{
  "model": "multi-label image tagger",
  "color_jitter": 0.1,
  "moe_every": 2,
  "optimizer": "adam_atan2",
  "grad_clip": 5.0,
  "lr_schedule": "cosine"
}
Rows from block 9 of a small multi-label image tagger, named by matrix and row number. Rows with one number within an expert belong to one neuron, the router's apart. Each number is 128 + 24 x the weight over its row's rms, rounded and kept within 0 to 255. All counts start at 0. Numbers have three digits each.
Before each expert's rows are labels from the 100 images, of 14976, where the router gives the expert most weight on average: "responds to" is what is common among them; "lies over" is the class under the peak. Only what is clearly more common there than usual is listed. The data: Sentinel-2 satellite tiles (TerraMesh). In brackets: how many of the 100.
# router: slot weights (model.blocks.9.mlp.router.weight, 4x192), inputs 48-95
# up: expert up (model.blocks.9.mlp.up, 4x48x192), inputs 48-95
# down: expert down (model.blocks.9.mlp.down, 4x192x48, transposed), outputs 48-95

# expert 3
responds to: snow or ice (62); main land cover: snow or ice (42)
lies over: snow or ice (42)
router.3:149078164129119114134079143154150161118165120130134131109157108122115133134157158138132150081125120125153153144166141098155157145128081132150137
up.0:136088102107139110099113127127116112147124166103113117182157151152115176138147138147130106130090090155124104095170129115152092126135081093143126
down.0:115093104169114145129160085119123153113142168151109153123083151190115146139130113111110127133108106120119120120085117123142131168157126134105145
up.1:115118151158166116114115098132095140153113101117145176123157129133161112156134152084101141149109143118123142114100122118117170157102109085132140
down.1:094139136159130165151139123114089103124086095124120148145073114170172131113115126106123149134160146114163115118108132150117132116128169109078126
up.2:149145107144102163126148134145154155132112176143117147117116136111095164096121137133127095115140109081145154137113115108136135164126115144109111
down.2:138104138123133127099149126153116124159126130110132140107150120100097081110118114106106147129061158135111118117135126158109089130099102093142126
up.3:127148120148157134097120076119105095160088168071153150141128146140130090092133102122115087124098153122121141090122087151110112137137108107095106
down.3:103127118143113110129118155124135105084139124139107121121113132136120139084165172158157138113179133125164130161138074090170158137092166150092124
up.4:157113102123151110149137085080085125132112136097092092089128121125167148173096127101096138145132143130117085125089112173089143135145108091110134
down.4:162114167114157147161129138123116115173153139129173124119157123126131147144140112098090154123129162141089128102174069161109131111112117139069136
up.5:149139115106132100106155105137129104173112144146144127157162170140131147121150115129156134162148136116143141127131070152178090104100107138067122
down.5:147160101125129143131134142160135149119176163142146133133107108120101138115185121131159099083125121120155140132153121054124117116149095148153134
up.6:123138155169151127123156088100106127169113107126165170140107148132119110156147152101103149114089163130120133118114143136116128135124153111149171
down.6:110112123105146102095127123136111090145120124102124108142111112140167083123101141107141153147115134174116081116119134160096099137141161076123117
up.7:140124108139101149096182086122072135117134134105117150103125167125137129146105125131138113123145140102136108093105088125140142143180107162082138
down.7:164139094134084158137118122120098138103146113089094132133106115122103127118098116176125083137161120120146145094121078101132115130133092105086135
up.8:124143142113154140085150104110120137159127128122132133130091170108102116113111111105136132188100155127114141108139104137140067129140103132118157
down.8:131096170168119120152151112115123122105132100164150125124145127129119137153126150102086180143118148113112138135141104166129152129103163145089137
up.9:118155103106183135101134128118148122118147164113128133125136165164133135172154067120145119171171099136120113158137128165157084110158110131136119
down.9:163168094088172131111093147124147134124133180135126120139140152095105149144130094156147100140132123151131123152145094119161087085154114140087142
up.10:125188103111170148126129109136153123128132204138175139140157152114103126154173123132122115112092129141111138137175104113155115097156103140117105
down.10:111085168162110141163147119103134154129147130173174149102115124152104147105133157112090173083115137100142158143153100105131169148082136138111131
up.11:085094105123139118109093138109122122108147178106108112158127162182105135116139121187169103130134066154109092095158125132144096131169112163126121
down.11:107107100138114146111135103143117122133161196134127123152105124170102131120112120125121129120116128158111098106108082093123107151157134118105117
up.12:175137128137103152133138119140122134117129158104126134132099120132100139159086105128153089174160139151130101124152090122131076156135107152085161
down.12:135107149153132106157123108088130164151170141145157165119112145100110155124111121142071144115078109107141169129158087104117132133108101131111141
up.13:186130113103115165120135103152125147150116118136106171114118144090110114173112102101150095163095161133089143090142140147167114129154114168142116
down.13:130169132131120138107177124117119091161121125149157112152127121105162113136092136115120141113151165129107103106130127118097101116138174131099106
up.14:119129129111157127107141100100105128175109117102118134142129165108124100078128121098119156184075158117141161099139111164122085114122103102129152
down.14:138097161161129135141143126114117123114140099128128134128148124136132128175129139090101175152125142137123110135125082179129159132122143137068144
up.15:138101126114079070123110158091119095137154112165099089145152127138101134092112147162162132149148153138128132124130141129115129156111105151134156
down.15:122139117166063140138174143137098129076159158134107093119115101147111126109133150150128122098172150102133143127105118082156142158119158129089125
up.16:133124088073115152126122168139122133113120146126107132121110141134139152110122079130169125128161090108159138135127121120137115112133095131125112
down.16:138090121155107123096155123144104112129158134110128098127121093162115103122087153123106146120091167154099085109111106137123107158120133083102127
up.17:161130130148088082105112146101124070141131102147108097157134128133132117100132159159128135125151193145135122087153110137108125137093112108124120
down.17:119111120155090118137102148116133146092161130149119094101134160155091145123144144163170126104182105099155148163116092095190158146098144157088154
up.18:103110148119158133125110117118113107175101181126176180156137148150121116111133105094119115113144120122122110094137066133139101153182107130071137
down.18:145121108098099114104143150183121113085148147095109105145136129139163122169164135141153125120158137152130097156092108126106140166175135128120105
up.19:145099157112120169157106126140097146099146122085122132096101113101114086159103131097095159101115147138121130117166113146101157138136086132122119
down.19:105143153125117118156112155103164109118109102180132148156158131103126157116153106129136143146157143103121170148145147147163124085105140180131110
up.20:124119082100111118133119165105119111113131137138099108158129137161123160098159106150153128118136099114140140114135132125107121123131091125134137
down.20:112080123165115121116171126163118148112154167126134095111116103191115113123111159115110136094097137128099102126093122098135138182120156100111131
up.21:154112112104117129162112116118116065143137147185154131177159125191140167118153131132131146119138148156153148087144129111153134142155100137129128
down.21:119076142161113149157141100137142156130122170174140146129104137164129153121149140075113157102089119123097144128112101121138158154138143131128123
up.22:133111071142127099125136080086130118109108166130087119131082138148113156120104139152140150154174093108115104131121101147148104110109138115110144
down.22:109125137155098125146125151138111129122123088126123119120132089121170119088115160136137126122159172123121112149128079109136158138090145143070105
up.23:146127159112159182169118110137113160124133125101163150104124126121148123171085121104086146101093127117160149147161112105121155149127056113125116
down.23:080133131130134099121137118089124108133091099134113166156110137127145149138152108124147119165151126126114122157122180176130119130122164161127143
up.24:114141100128123140094137125129130114151092130120161122148117163122090149131147148115123126145099175141130102098103075118143111160086126111098125
down.24:125159095081165127118076144151175138125102160151123146144132161112129150114153093130171104134134077145145133152153115124162111103146074149126112
up.25:135106096102122108105121172124126089111153170081105099157180126164141119168128114173148108127140100162099068122142141123130082124134097163141134
down.25:132111093142110144109150106128097119146169174124130106142124132164114125142107124140120109126122133157112083117103072092130097154162128109092139
up.26:115165102116133136109156121097172128123131159166150134131119151157098141171118117089145127158192117116093113168096123150173116123140165150112186
down.26:109199115110152143139111155129147141126115147146134144121118129110136155094113086164160118117169122127170150168159128090161123082130130162108108
up.27:160157063133114100114162128110147103140100123095131137115101108141146113122072122130116088127167131136129115127098102113112055132080146116096147
down.27:093143116140136164137133122134174182099094145152127158108113147124114153100162123132137121111115073094156161163143125098181155121127117153139111
up.28:128135166102146124141140158146157155155113123111187156130136146121146150110144134130137131100113110103170153176152132081081141138093120109139119
down.28:125127080144120135093127097108093127150130127099088126127088140165110122159126108135133093165129121136109094108080166155119102157172115123151149
up.29:163131103149185127125155102100146147098112136137116145097108130155138136149101143118117149133123074106099106151109140147169107144106135146139188
down.29:128135132153121142153125121110137167110112122136117156099102135106113169106147095151121119132144106061153177146136141124138134106099106153125158
up.30:140166119108129136067144126143153145129132146127108140124119159156136126161146088140141119154140111116125105154142134150180076085150100103136135
down.30:141158095108166144117087110103151142124119168155112134141129176099116169163141091124142109160121102143110146138128085147160091094168103142089124
up.31:112107120100192135136106092165132135163129186129142145174141142161129175123145122120128124124102100162117118107163122103171111128154107091136102
down.31:111110111162120170162117088128151162113116160151110161133093135151116153108134105102123130126103094107129152124124100121145137127136110134122108
up.32:109123130105140116097115088106126090175120141115142115143111169136081113078148116127124151151139137143142150104172101149134084104122106112113083
down.32:147114126163080125103138111110115133106133107131095103106161134122065099101099161158107103121103149102125138099099094109139139173090143110097124
up.33:115133104135128139116117156096120104104148167059112112138155137179107129169134113172148104105162095134126095143136136130110111147143098170131156
down.33:117134112122109148114155144141090092159177152124160103157112108163140109130084136138115136108126161171111087089135081079118105146154143104102127
up.34:102112087129139114105104144092120090091149161069090111143141154182128119162163113164175128119157090140115088138127139143108111123160101159132125
down.34:115121121142122144110152119148108111146175164143159107144122116161127114115083133126097138105114152170117094090121087084122105148154155110106120
up.35:134206114121157163137153112106132127137140181153151143131114159154108149163100092121145135149149116114115148143145129150169075110190117144126168
down.35:111176117125171150144081129127164134104124159162148162131108162116122160111142100152152126132142086129144151146161125102176127091141098154118110
up.36:160155103124165135133137112126164131155095167136173179143117162128124165155171132117125105124118119119134143155130127107115146136112135108124135
down.36:147120109162104144130127107081111156115118092151076167111089147131096154147134101139115103171149106089139160131099116157149137140145111145115165
up.37:145139082107176142084123122154176156118110166128125126095198128106153090152140121087136097107111121143121085161127113135157126104141146100115080
down.37:146136163126115141162132141138170125149139136173170125148157114106092129104126139130097140080104151129112151121183047112137134118094109103107073
up.38:142146167163132099145108137103131107128145111147181117159110107167139140124137149162078150114132168159160122100183114100088147123094147122117144
down.38:161105122124076118137144156151117106105156155104093090146141103121142128145134162117164114107152161122097130133121081124084119163119131132078110
up.39:116122099128145095132134109103123150158117180162121119154112157145119154081115125113133115140098149120131149110151094121091103088134101134096136
down.39:142144118060121092135122179139138096118153126102141084147156087090146126131130156138166122106161151157136110152149105109089119128111117130119120

# expert 1
responds to: main land cover: trees (49); main land cover: water (35)
lies over: trees (45); water (32)
router.1:138171103128162093099138097138133141158087130152131146124153116076132132115147097171088094163119133108138112111132141125126090081115174081149130
up.0:156157153119118127148135158118156144124125138136161137134140114149125148109126149117124168101137107099163145177149082079142122119097100121092109
down.0:123148101130137191124141096132149173121112152110119139101083161157096158112149118138124070102126096102139133133114119098170142145159124149134139
up.1:099153109144140128115117120120173102077130141119154125162158107132125145160147124154125109145173127129091128133140102123125120117121130155104080
down.1:128091151126114128108179126114092138146166115142119095074150126124120094122072141124128127123100158125105106125111152135109127171125135105157147
up.2:159151107125126116114168124124140102090118128190136141138135158128125131166161112122138153117101142144109115112149112150145122114178121150120147
down.2:134133142111086187159111167151124143112166167128139141150135119127085143123131107163136111112133112133145146124160089090145132119120086109138119
up.3:114117157095066148153134138110113144148141165148164147144119162116065159142110133094140145108160110110121158151110134085162145148125142182125161
down.3:130112150128126156169135157171132133095143159105154141118110101171163149141168143124122146079140100134160134146147108092159156133142139100107124
up.4:164120179132093112152114125170138176146137074154164152119147112130154138141119141135146140135120137137184168166150150116123144122083136145147093
down.4:119121099127143134101131091090121134175130125140120116118152168112106131116098129105124109155106138119081116123106102160134117156124119134094138
up.5:135081165136132146187154093141046140169152103141138153106103128120164155131140134097091140132123127107138148079088139127109180144146118103132115
down.5:101159101115136117093119132099173140130099163127127100129135167107090128115150136133175108123126108126121138146135093110143113105131122164111128
up.6:087188133099160147090149128121131118133096142139157133125131189104099102139084106113115148115112107142093162147121117133155117098169137121120131
down.6:123119112121094149144128165140130124070173159121103107149119097154127162141155125159163119142162117137136097123103164109128121150149127133148130
up.7:119134129138160128120112075106108189136084131093134162096113160121107134121173138112114095102093090088154148117117124108115174140174134138120103
down.7:113101138106148145122125142154145091112135097087115099108110108116203127113140120100191126116172116146127084132114119135115126129116159104125075
up.8:146097174117113146190149118159119191159131110154131146088158110103152157133146132125108128098101103081161177137112134118137158138109092144146107
down.8:116166093107183116097106116088126106164107118116131132134119152123141115108096140094160126144143130146127106128124090147146096116137145145100133
up.9:106085184158117110136123102113049140163140081134141137107133122126128118115140163118095144105135116107125131054098125112104189131134113104128122
down.9:101155098103135134111133128125184133132114193131111105142154167132114145117145121145177098126140106133106127155133107124140099113134121152108101
up.10:119078174135115149139121091105080142151138171125109113133100145114123149157142146079141136078137127112162132107119067147148139146152109145073092
down.10:154095149119114100148152146153127120113157127138148099136169105119142104154126156139101146100114152128123131155155115135112114141104168143126134
up.11:128176127145127181108142193161110124136130127098140150143156126178149099142127114140109082116106142140132096117126136067102101090127112145136139
down.11:110098133199071129125131114123105155115132100141105145105106140136121146071160134171116107124155125063151166122093120106110162156139139103109151
up.12:158120132114134123131092133135163103090093106131124136126177101120129085115122154118128145130116123108122124121126132140106161111093106155135103
down.12:127107106169120138100111103113107152128152129117089129102106147129100137107118102155105084167123119107128141123108062133132115149153092123103180
up.13:167093168124099150193139110159111157138138106142152143111152097115159150146128139099092144115111127113166157125119129109116169136089085141135085
down.13:116156102118168107100095109083126109168104113132138130117133157105108105099106119112155124155128152137116135120135094148133097112130126165099157
up.14:159120116144110111183114109111074102140129110162133092133081136129123165105132135125160139133124092120131155121132129106170107111124107100129122
down.14:114114133131142140176122145140141143113133178129152155149102132158123184150178104129139147106150115111166160145131128109132144105130124180146135
up.15:139165116142125113111133112108127118148099126179144139134135164123118116135161117146138106121095168101090151101129117153163112096160110141129182
down.15:144132145111117189162113169154124123119173170124162138151135120145140151146132116145134131087143110141146134138165108089135134124127100110169097
up.16:198126182130108127173123181124128119125125115123123124116140113150155102112107126101111145122132135150163137121147126108112123118072129148133114
down.16:145112129132111144158096126143111127127129132125135153132118143169130143114155125104123141114132087129155137135162054132155144153127089093120116
up.17:161117156141144132151099121133114125123139150075165130105100114149152131161104125078137153122186142166132107138156123080120140147104140095101107
down.17:187137139117129139136109151125117147130151130117154144100108121111096122122123121149082118094094126135164153114171116079141124115110048135139168
up.18:140110124108111152171131113132109157094133147118100123081092095153140144145117107151120104108166129155172085177128089132171140147169145130065117
down.18:079148165095138095100084145170165128133091101107116137098112093094155095083089141133151126134126103149144107133146091137160113102122131106103062
up.19:143123154135112111157140163160131141153128125128128149128168148165118151146134083119137169132153142091186158133173104133144138073110135170099127
down.19:108125096127099120100116101115140132116125165168107111147142155143124126118166121112144116149133119119086108146083133162150103137171089105164142
up.20:164126107168127120138111137160120118116153117086141099133117091157161154163076163186137094130159143152132096139157123080131136175128133094132103
down.20:152139169121157131147119131128107154142127104083154173099097097121137103108118126124079158112085141125166141123179091129114129107113086124123144
up.21:146133111131143141116132155160158094088114133139149129133167094096125115109147172117144165128099106124114130108148125125153156120113130152131096
down.21:129118112136124117093088101135115135142136153125096125135120169133098164160148105169144073178130123134104121113097039151116103142163101140092158
up.22:108105172116148144142129132104066137104154141103131134052088094123146099099103116152112138111107106136117116129135133090131129119110129097106140
down.22:141126101111109101117110141137170125136130181164122093165133152113100139149175140137169101149122125141090116131114137129130106117138134136136119
up.23:152094177127106149180152111157108170148135112146155134094156101113154149151143137088083149111104140113165155136117127114119161128086100136130096
down.23:118154101113169123092094112078130124176098124141126135129131166110112121109110104118152110157121136128115129103130102145143093107145114163107142
up.24:116146119150119115112123154098120106119129148105154105150173124125126150181145121129134101129172166141077129116114100100091114107104127145087107
down.24:127096142121099155122152121130101129137158124124124121119136100140122100130102123121112124119089147136135119068130158144123102141135090108192128
up.25:131147119119135133110159137130134099086101116132112154113104115124174095126155095080102157140098144114126126121141104163104112115138112139126098
down.25:125140121138118148132087141112134181088143171149130145098110164121066156118133104166137083125150089093144165155131119100150144115118117129134164
up.26:139092108136152158158099135162115131097145119075138148100136082146150131177108107154103119127148130148169103148142100094112148123112130101086094
down.26:147147145090129138115109145148141125137136119090148120099136095101140069106120134130132133085092151142152130106165062106118114106103086122104115
up.27:119113168136135146142140133103081129117140123122137137052126088107136102082111131159117121105100099105105125104131131106133145112113130111117136
down.27:144121107102119102118096135141167126136128183146101110153134170114109132145155117141159095164117116146087126141117112154132083111149111122127121
up.28:124166138094163156161180136136113151150108181114189179127102144120138190084097096161085127122126074093150156142132105117126088119150109122119153
down.28:096166147092162146127094158163169119138158135141181126144131123127126095086112105136122138106125112164183120136174103082104114100104106109135100
up.29:165131125167112143152108120138114159146136142133176124094128109136127139105167129134129112082132101095151155132137097073148128128047101129122123
down.29:110150091121159150113120137152133162118141160126131150114103132125131137097115113131108103123127111105137129128109166084095113142157116100182099
up.30:120100181148102138132117114148088176166120088135132170106158145127111146136148138112085147120114122081141166086108135126109197121092120126122109
down.30:093157093106142125103121127106160108143111174132120095143150161134115127111135116127193100133137116148104110142111118135135094121132148156098115
up.31:136126119163137167137123148147143123103127117119148172124141091152113096092143172148121116135091087096138116104133141126090157147119134167140163
down.31:116104130173117104092114100102117150144117117133093112094137168104102132117138143153115097167128129081101154137075058144115145156125147116075147
up.32:114122143117137115131093140125167083112095121132124123158164125117127104098148172138160128105141082094111143104147135153109140109147116145149077
down.32:089123126150145135100088093148131147139112119125084158113100164134117132130130089122127085187124112111133130121072039174121123132159110101084149
up.33:101150118119145169132127126131118087104115140095119139126123106118168128164138099122113127128157118133155097120129088142108133112144122142102095
down.33:129128147133137079115131133083129162159140134162141109081158173115071129137096143138140112135112136108102164157115128130133142137116149137113178
up.34:143141137098157091161129140147163107097127106125129119114115105140146124098091131145152153126140092152149135194153139108151103117106133117144101
down.34:161096129121128126121110100076085086150132091159134122165158148105121122167143156083120147142116161161093088094123108166103119145122100120109157
up.35:144099153121107127159127117181135181130126111120130127104125078117172158119137146119120122117123115117179143161112150092112155154075088124154089
down.35:137131121097177125108100103093119111172113103130138140133112135100137104101088126086131146154108152144123126099143091159106096114127116157123141
up.36:158138113131139147143097142138110126138129125070158144111123119150138153189105120131131116130180142166134091149143115089136138129119138097104101
down.36:168135156088150118119105155128149160152125130104167149094134123110094076116123125137123120094090140126161146131179105095134127111091074132123143
up.37:156129140149150123119166106133101149127120125104149131096090138136120097173118136116094164078112090117152127148147122103154150138120132112129140
down.37:117058161150095109114141131156124165109157127101118102083120089144127105118131145112134139121094130108116133127134123121092146174104127091125094
up.38:163099120155108148136135114107098151130133151087142103108116125126106109123137151109169177079133083119163128131136086105152143149131107140096146
down.38:143159116110151165161133167129114130117149144102146115136168121128117130120128106173121109117160125143153138150134153103170143092127089147157165
up.39:116119149140122123148108154151126160136153111104148129135127083129100130109101145161139096116132139101167153143154089094119129136132109172091140
down.39:131135145153128142122138149125126151099129140143127147107116133122115143144186115149102136127122133098141142141135122100123142098141126168099131

# expert 2
responds to: snow or ice (87); main land cover: snow or ice (51)
lies over: snow or ice (42)
router.2:159150085108120115131141118076122065114153152137146102172097114157123142165119148154146115124150157181126059127097143105122096153131116133142147
up.0:158106107165076093142124110126121144145108136155127133069095142113124108105128142121141121155166124130112139110101138088151142069114155086093140
down.0:154124122128142147132105115118164137162161186178127120135141155106097169187185156124135111103121105123104135147136186125161119123140147147155132
up.1:160121152127105126155097096091112151132097138101112177084130167101141117085140121091145149134148128094081145113130122173148128114147146149125186
down.1:081153107161119119112096112090155171122103171109106133124107133153073126121176144159145098139095112108134139112113081140135108132127129177111180
up.2:076149114160108083114139109095142118102139128177133120130108178113105113077114153128150142138114085115100162128133139103188154087133157111135139
down.2:155095164104153110121115124122104113197134153129156112120167143108134121137137155079134148100118154143098119144140140148114138129112136111118125
up.3:118106151119109081176119116096140107110108144131176135145154174117128122096127151093159172076130113115123204142160113121126180121127122105115113
down.3:134111176106156108171119171139168127145099137163162153132136130110133157136149151085138164107123120132118159157157143147126157115099133144115099
up.4:144111153116129139142132115129115147138145126121180116116108162102094144163133164081150152074145146129119133169149091082123204155096136144096112
down.4:142119133112148143161148161144155123113133099168142145142102119103150161166185129121093148128146131133160120119165087088124122105137137147097128
up.5:144117096114162102090157144093120163121130182104078093096114121097139189159152117119108095145117150088111112149111113133094102117122147129110130
down.5:107099128199081116111138131119120115126171093141141098129153128148116133125097154168118135113162173130093103113109092113110138166103173121101097
up.6:120102129144136142145129115129116159156115148145137140087156149124137143141133132155128101088137113103156115121171082164126131103131106111085151
down.6:143117137108106148141109156146115116142119136125133158142150103112158128106157128098106184116113126131146130076176114103102102086109094106161118
up.7:078137165119142124142135158118113142103158115124122116107144081162136105110122115145105169070151129116184110132130138117111106138121098136144142
down.7:159131085132123141121116106111135128140131124146093135148135149107104144155127105165135071165151129132100143101107148128164103114145113104146123
up.8:069125165130102127124136110088097126124162116129130139141079151091111111111125145115128159105123121115117165096130117141120138127164119103139137
down.8:149116176112126127138127143107082101190145098117168103111157102097116086098089147133095136105117176146106121099154113112086130117103100112124152
up.9:131103109119118088106159128144117121125116158174105157121135134117127122115135105132162116107124132112154141163141098130172162110134141160117098
down.9:146128100174112127103142112111112163133170132137146117099121131161085124116143142173095101105123128118141108109114122097154137164120153145131179
up.10:105108155108114085163152150134103104131121106134171125119100124110143104100105121107125203081156158137136110132117123091085170161110155111127125
down.10:151126131137130147177096159092130138128138100153140139123135126093080147098115120166105131127119136111135177111159118102147113108108083163143137
up.11:151098147171113114092096083138149172145130124169114143113122136114166143097142137097147109153142117144130116121158105152144126131127128134110144
down.11:119087122209087123121162111096099152110141136125116107117110149170107149160149161148128113120139107100105122157083119116138167188128195116104158
up.12:165144106119159108113129115135136138127119148154106113100151142116122144154123109132143109104146134122135111128113119110125090083121139125123130
down.12:096163126150129098083143132107118134096135103150142121095126123119107089105112123181111121122135127113179125130133098102155110132114132131116160
up.13:099153188141151114135123114165120153138113163131140159134122122129108097112108140094109154092168096106159150130152095088185173135111122140104148
down.13:100165127164145164140153127123095140108109163102134134113086109171137137124149127135103110100155107100136123127104092092122162149151154166078150
up.14:076128164131131118132144152130127144114154126130112103103159096163133101110113122161120153061157123110182109147126138125123112152120096145144142
down.14:144141098141116150111107104102122146136135118144094138142142155121085169139125095177139066171148127123104140107115140126170101112160122124137144
up.15:097110159101170126120130157108127151111137153139113146109119127150114142137127099113108174101107131117191121156171134137154100101138102131146174
down.15:173149093104131116106105119116174126122100166157101134144138160077096142143148113121166092149124113137092147131134142148149100103151112132129122
up.16:085119159130078149133121112088097124134161098120118129147091129098109120103128157158115151106120128119122150074109124154119119140161115115137142
down.16:145119159126119139118126124102067112176149091100154110115145091102111078087086136147092119119134172141111116080135121106082124122108106094127150
up.17:112145129142111071105110137094158096113135115177173096143165138099124089079118172130160181127150113139098126128143130085129133088094170114114119
down.17:112123147126157104136114120114150148167115152163138125104152159110107161137150147129143119114149098112104140184114187142172143130116166114134136
up.18:149160114107145176120140151185101115142133123125144135158153117119173154143118107149078089137148130158123088102113129091091126133158141085121102
down.18:105123103170115147120167096113098126089130112125092113131118120170131130155107139155144098143163127097111115149082178125148128177138174130122140
up.19:140164129102155191139097134187108131160110148102148164148143129138153145138120109126121061147140123149122117118103138102097130145148141115124116
down.19:112130134167118148129152094133104122107130079107121133148105104167123139136100145161105129134146114120143111113125190124144140144122151117162126
up.20:134115116143109136118054095133134133134110184117140150155123173158107111129111104114152144130172122125113154132180108138150133118094172128107125
down.20:101119155150162128151099155151138155098118131139141159122108139104106145125114101120109154128114096118133160156167103154137174114134110142095107
up.21:041127171132120132135117114079110126125154110134151161136085160102120103072133138094132198114105104116122156114138121159125156125144132101135147
down.21:150115164106145100117120155109090109186142106102144114095145115084116105086109145129106127106139165130117131116148115133090130111110115099108153
up.22:137089178113139137134137144091115147128180150123138110119130150133084120140144105152074155134154114119119149092153128108119080105098092145128140
down.22:138121125160107134141098096135145176105140141159112153130134140120097158149156105139121116147118112079111200134139137146147137103141106135131098
up.23:110121144174152129142143137145065138160118126132148145109116132155144097109157110103094169105106090085162138142152088093109148098109122091085149
down.23:131094144150071110149160173105091121141183110107140124118118099153140113120146139159111138106154144088129121134132123089113163160092162155122147
up.24:093098142148107093120139097090100129129146130143128143135089176116115121107110160106145166127111112107104173113129128133167156124137141085132151
down.24:156100180087147116126113141117097114197150138131175115121160118103123102121124159100105144095091162156108105113164118126105131108121113108120146
up.25:053134151111134100158136115082139099136136128168167132139134163114126101077117110068149206116127134130130174149131125153127157087099145108118138
down.25:161112177106136119174106182128112130163137144124156108131146116087111147117152130123110141097135150122110156133164140133124152116099112105124124
up.26:140121103095144121105100132161153090125111132161162104152161138105164109123141134091168137135176131166109102135120129100114117086100159100118100
down.26:112139128144142134141148119124139145119124147142119140128132130137131175146164150149137116112158086103143145170108208108175147136123176131148125
up.27:138154090150155150100137150162158122106100136095082125135158098167166145142113095150131086139168134143116089161138125143160107105146171143116121
down.27:076146123101142134136121128134145106103082141158089161159131138113158151121154085098162132163154116117147148153126118145149099081130121149111103
up.28:110085166109112132113142132121111185151140160149108109115133121143098146091120131144098115113174128119158156118156103128114108128111098112108121
down.28:116128118126114113111167165094134149138122147117119123100141124138110096110115148108125107116132153087132113130153124097144150182127148156131146
up.29:041134169127112124131122115081113119124154106143148152139096155092119098072140136106135195099121108122127152117141120144131144112147125099133137
down.29:141114170110140110115117140106079112187146102102148107104154115086109104093103144132107120113141165125108116117145114131091139128107120104105157
up.30:137127118129153120118159097124127184120136153163104148072110166124147165114128134121139129132163091076131132167111109154183129107112135093121139
down.30:085144141159147130144089144140173165103107161146145155115115148134116166104170113144127137117116074110139166167157099119169136094127116141108135
up.31:140144141164153147132141136170090159140110124144141152090148123142126123128152155140095112106100115100125153108138115132125122085131157100104129
down.31:117141092143130120086141093092137148165154117163114088120148168093089119170160125143164104137121144134106114140098084142162106122144135141107161
up.32:122122140155105118111099097149112140149119120167112130105126137117138122087186168114137148144123117130162107124175090117118158120131130113099106
down.32:124118141149079137162138142106151115113171137158164113137154135173107160144148142141119135115144139114137178117140197116151156142121161126178105
up.33:091133138130098100112140101120121111118157143139127137162093164091121103110145132147149148111119112126104154104140126131149117095170137112143131
down.33:122114184112158117125124129109086115183137093115171124104157100095136097097104144108097138108103166134103123103148127114097128123107122103116146
up.34:066159144121129163120127162147093114130143125118150130119165084149157108114127110149083147087131106135135085098101141077099121141135129089126128
down.34:106142115143128113117120119101100125113136086117089110125152137122102140132122124189138102162163122118104123139097170137149132139117145101125128
up.35:142111111123186155103145128125114139119133157116092155145089186117122111121149127089128129135122122129156124144148090109159102086136118084104142
down.35:131140133149138113131158124100144148095106142123114171131128160157101133152130137121140159143120115112157138165126064147140152142129129149100174
up.36:091108176127092088099114120146162165123151168168119124124180129144116091119113112167136102130140140130136142159176121116176123108126114180128134
down.36:146108137136109177156116112175115142112156160125124145136096125146119125142107114118102114120120106153135138118131080124099113143151093084105098
up.37:149125136105119140052113093170119130087090143134085136101111121106147071141113107141110148125108140114094103116160115135159103110104121095125118
down.37:127105146143128070096128161153138146093146128122156114098139124125111111138151177165127148101142120125137107160142110105135148158080140130099121
up.38:080131151109141127114136153143139141108156128124115104105159089151133092104113124173125145072162122123192101151134142114115108152120097140144142
down.38:136144083152113154113124102085118158140115123143089151133134155127098158138129094162138069169149121117098132108102142138162101113150117118132151
up.39:073127167122136125141140153112127140100155127133127117099136086159133102108123113128101174080145132114177112154125142126134112158107102136146141
down.39:149141095125126127114100115105135134134130142163095122148155165105098171146139095156156069160150113126103138118113135139164089110156111126135140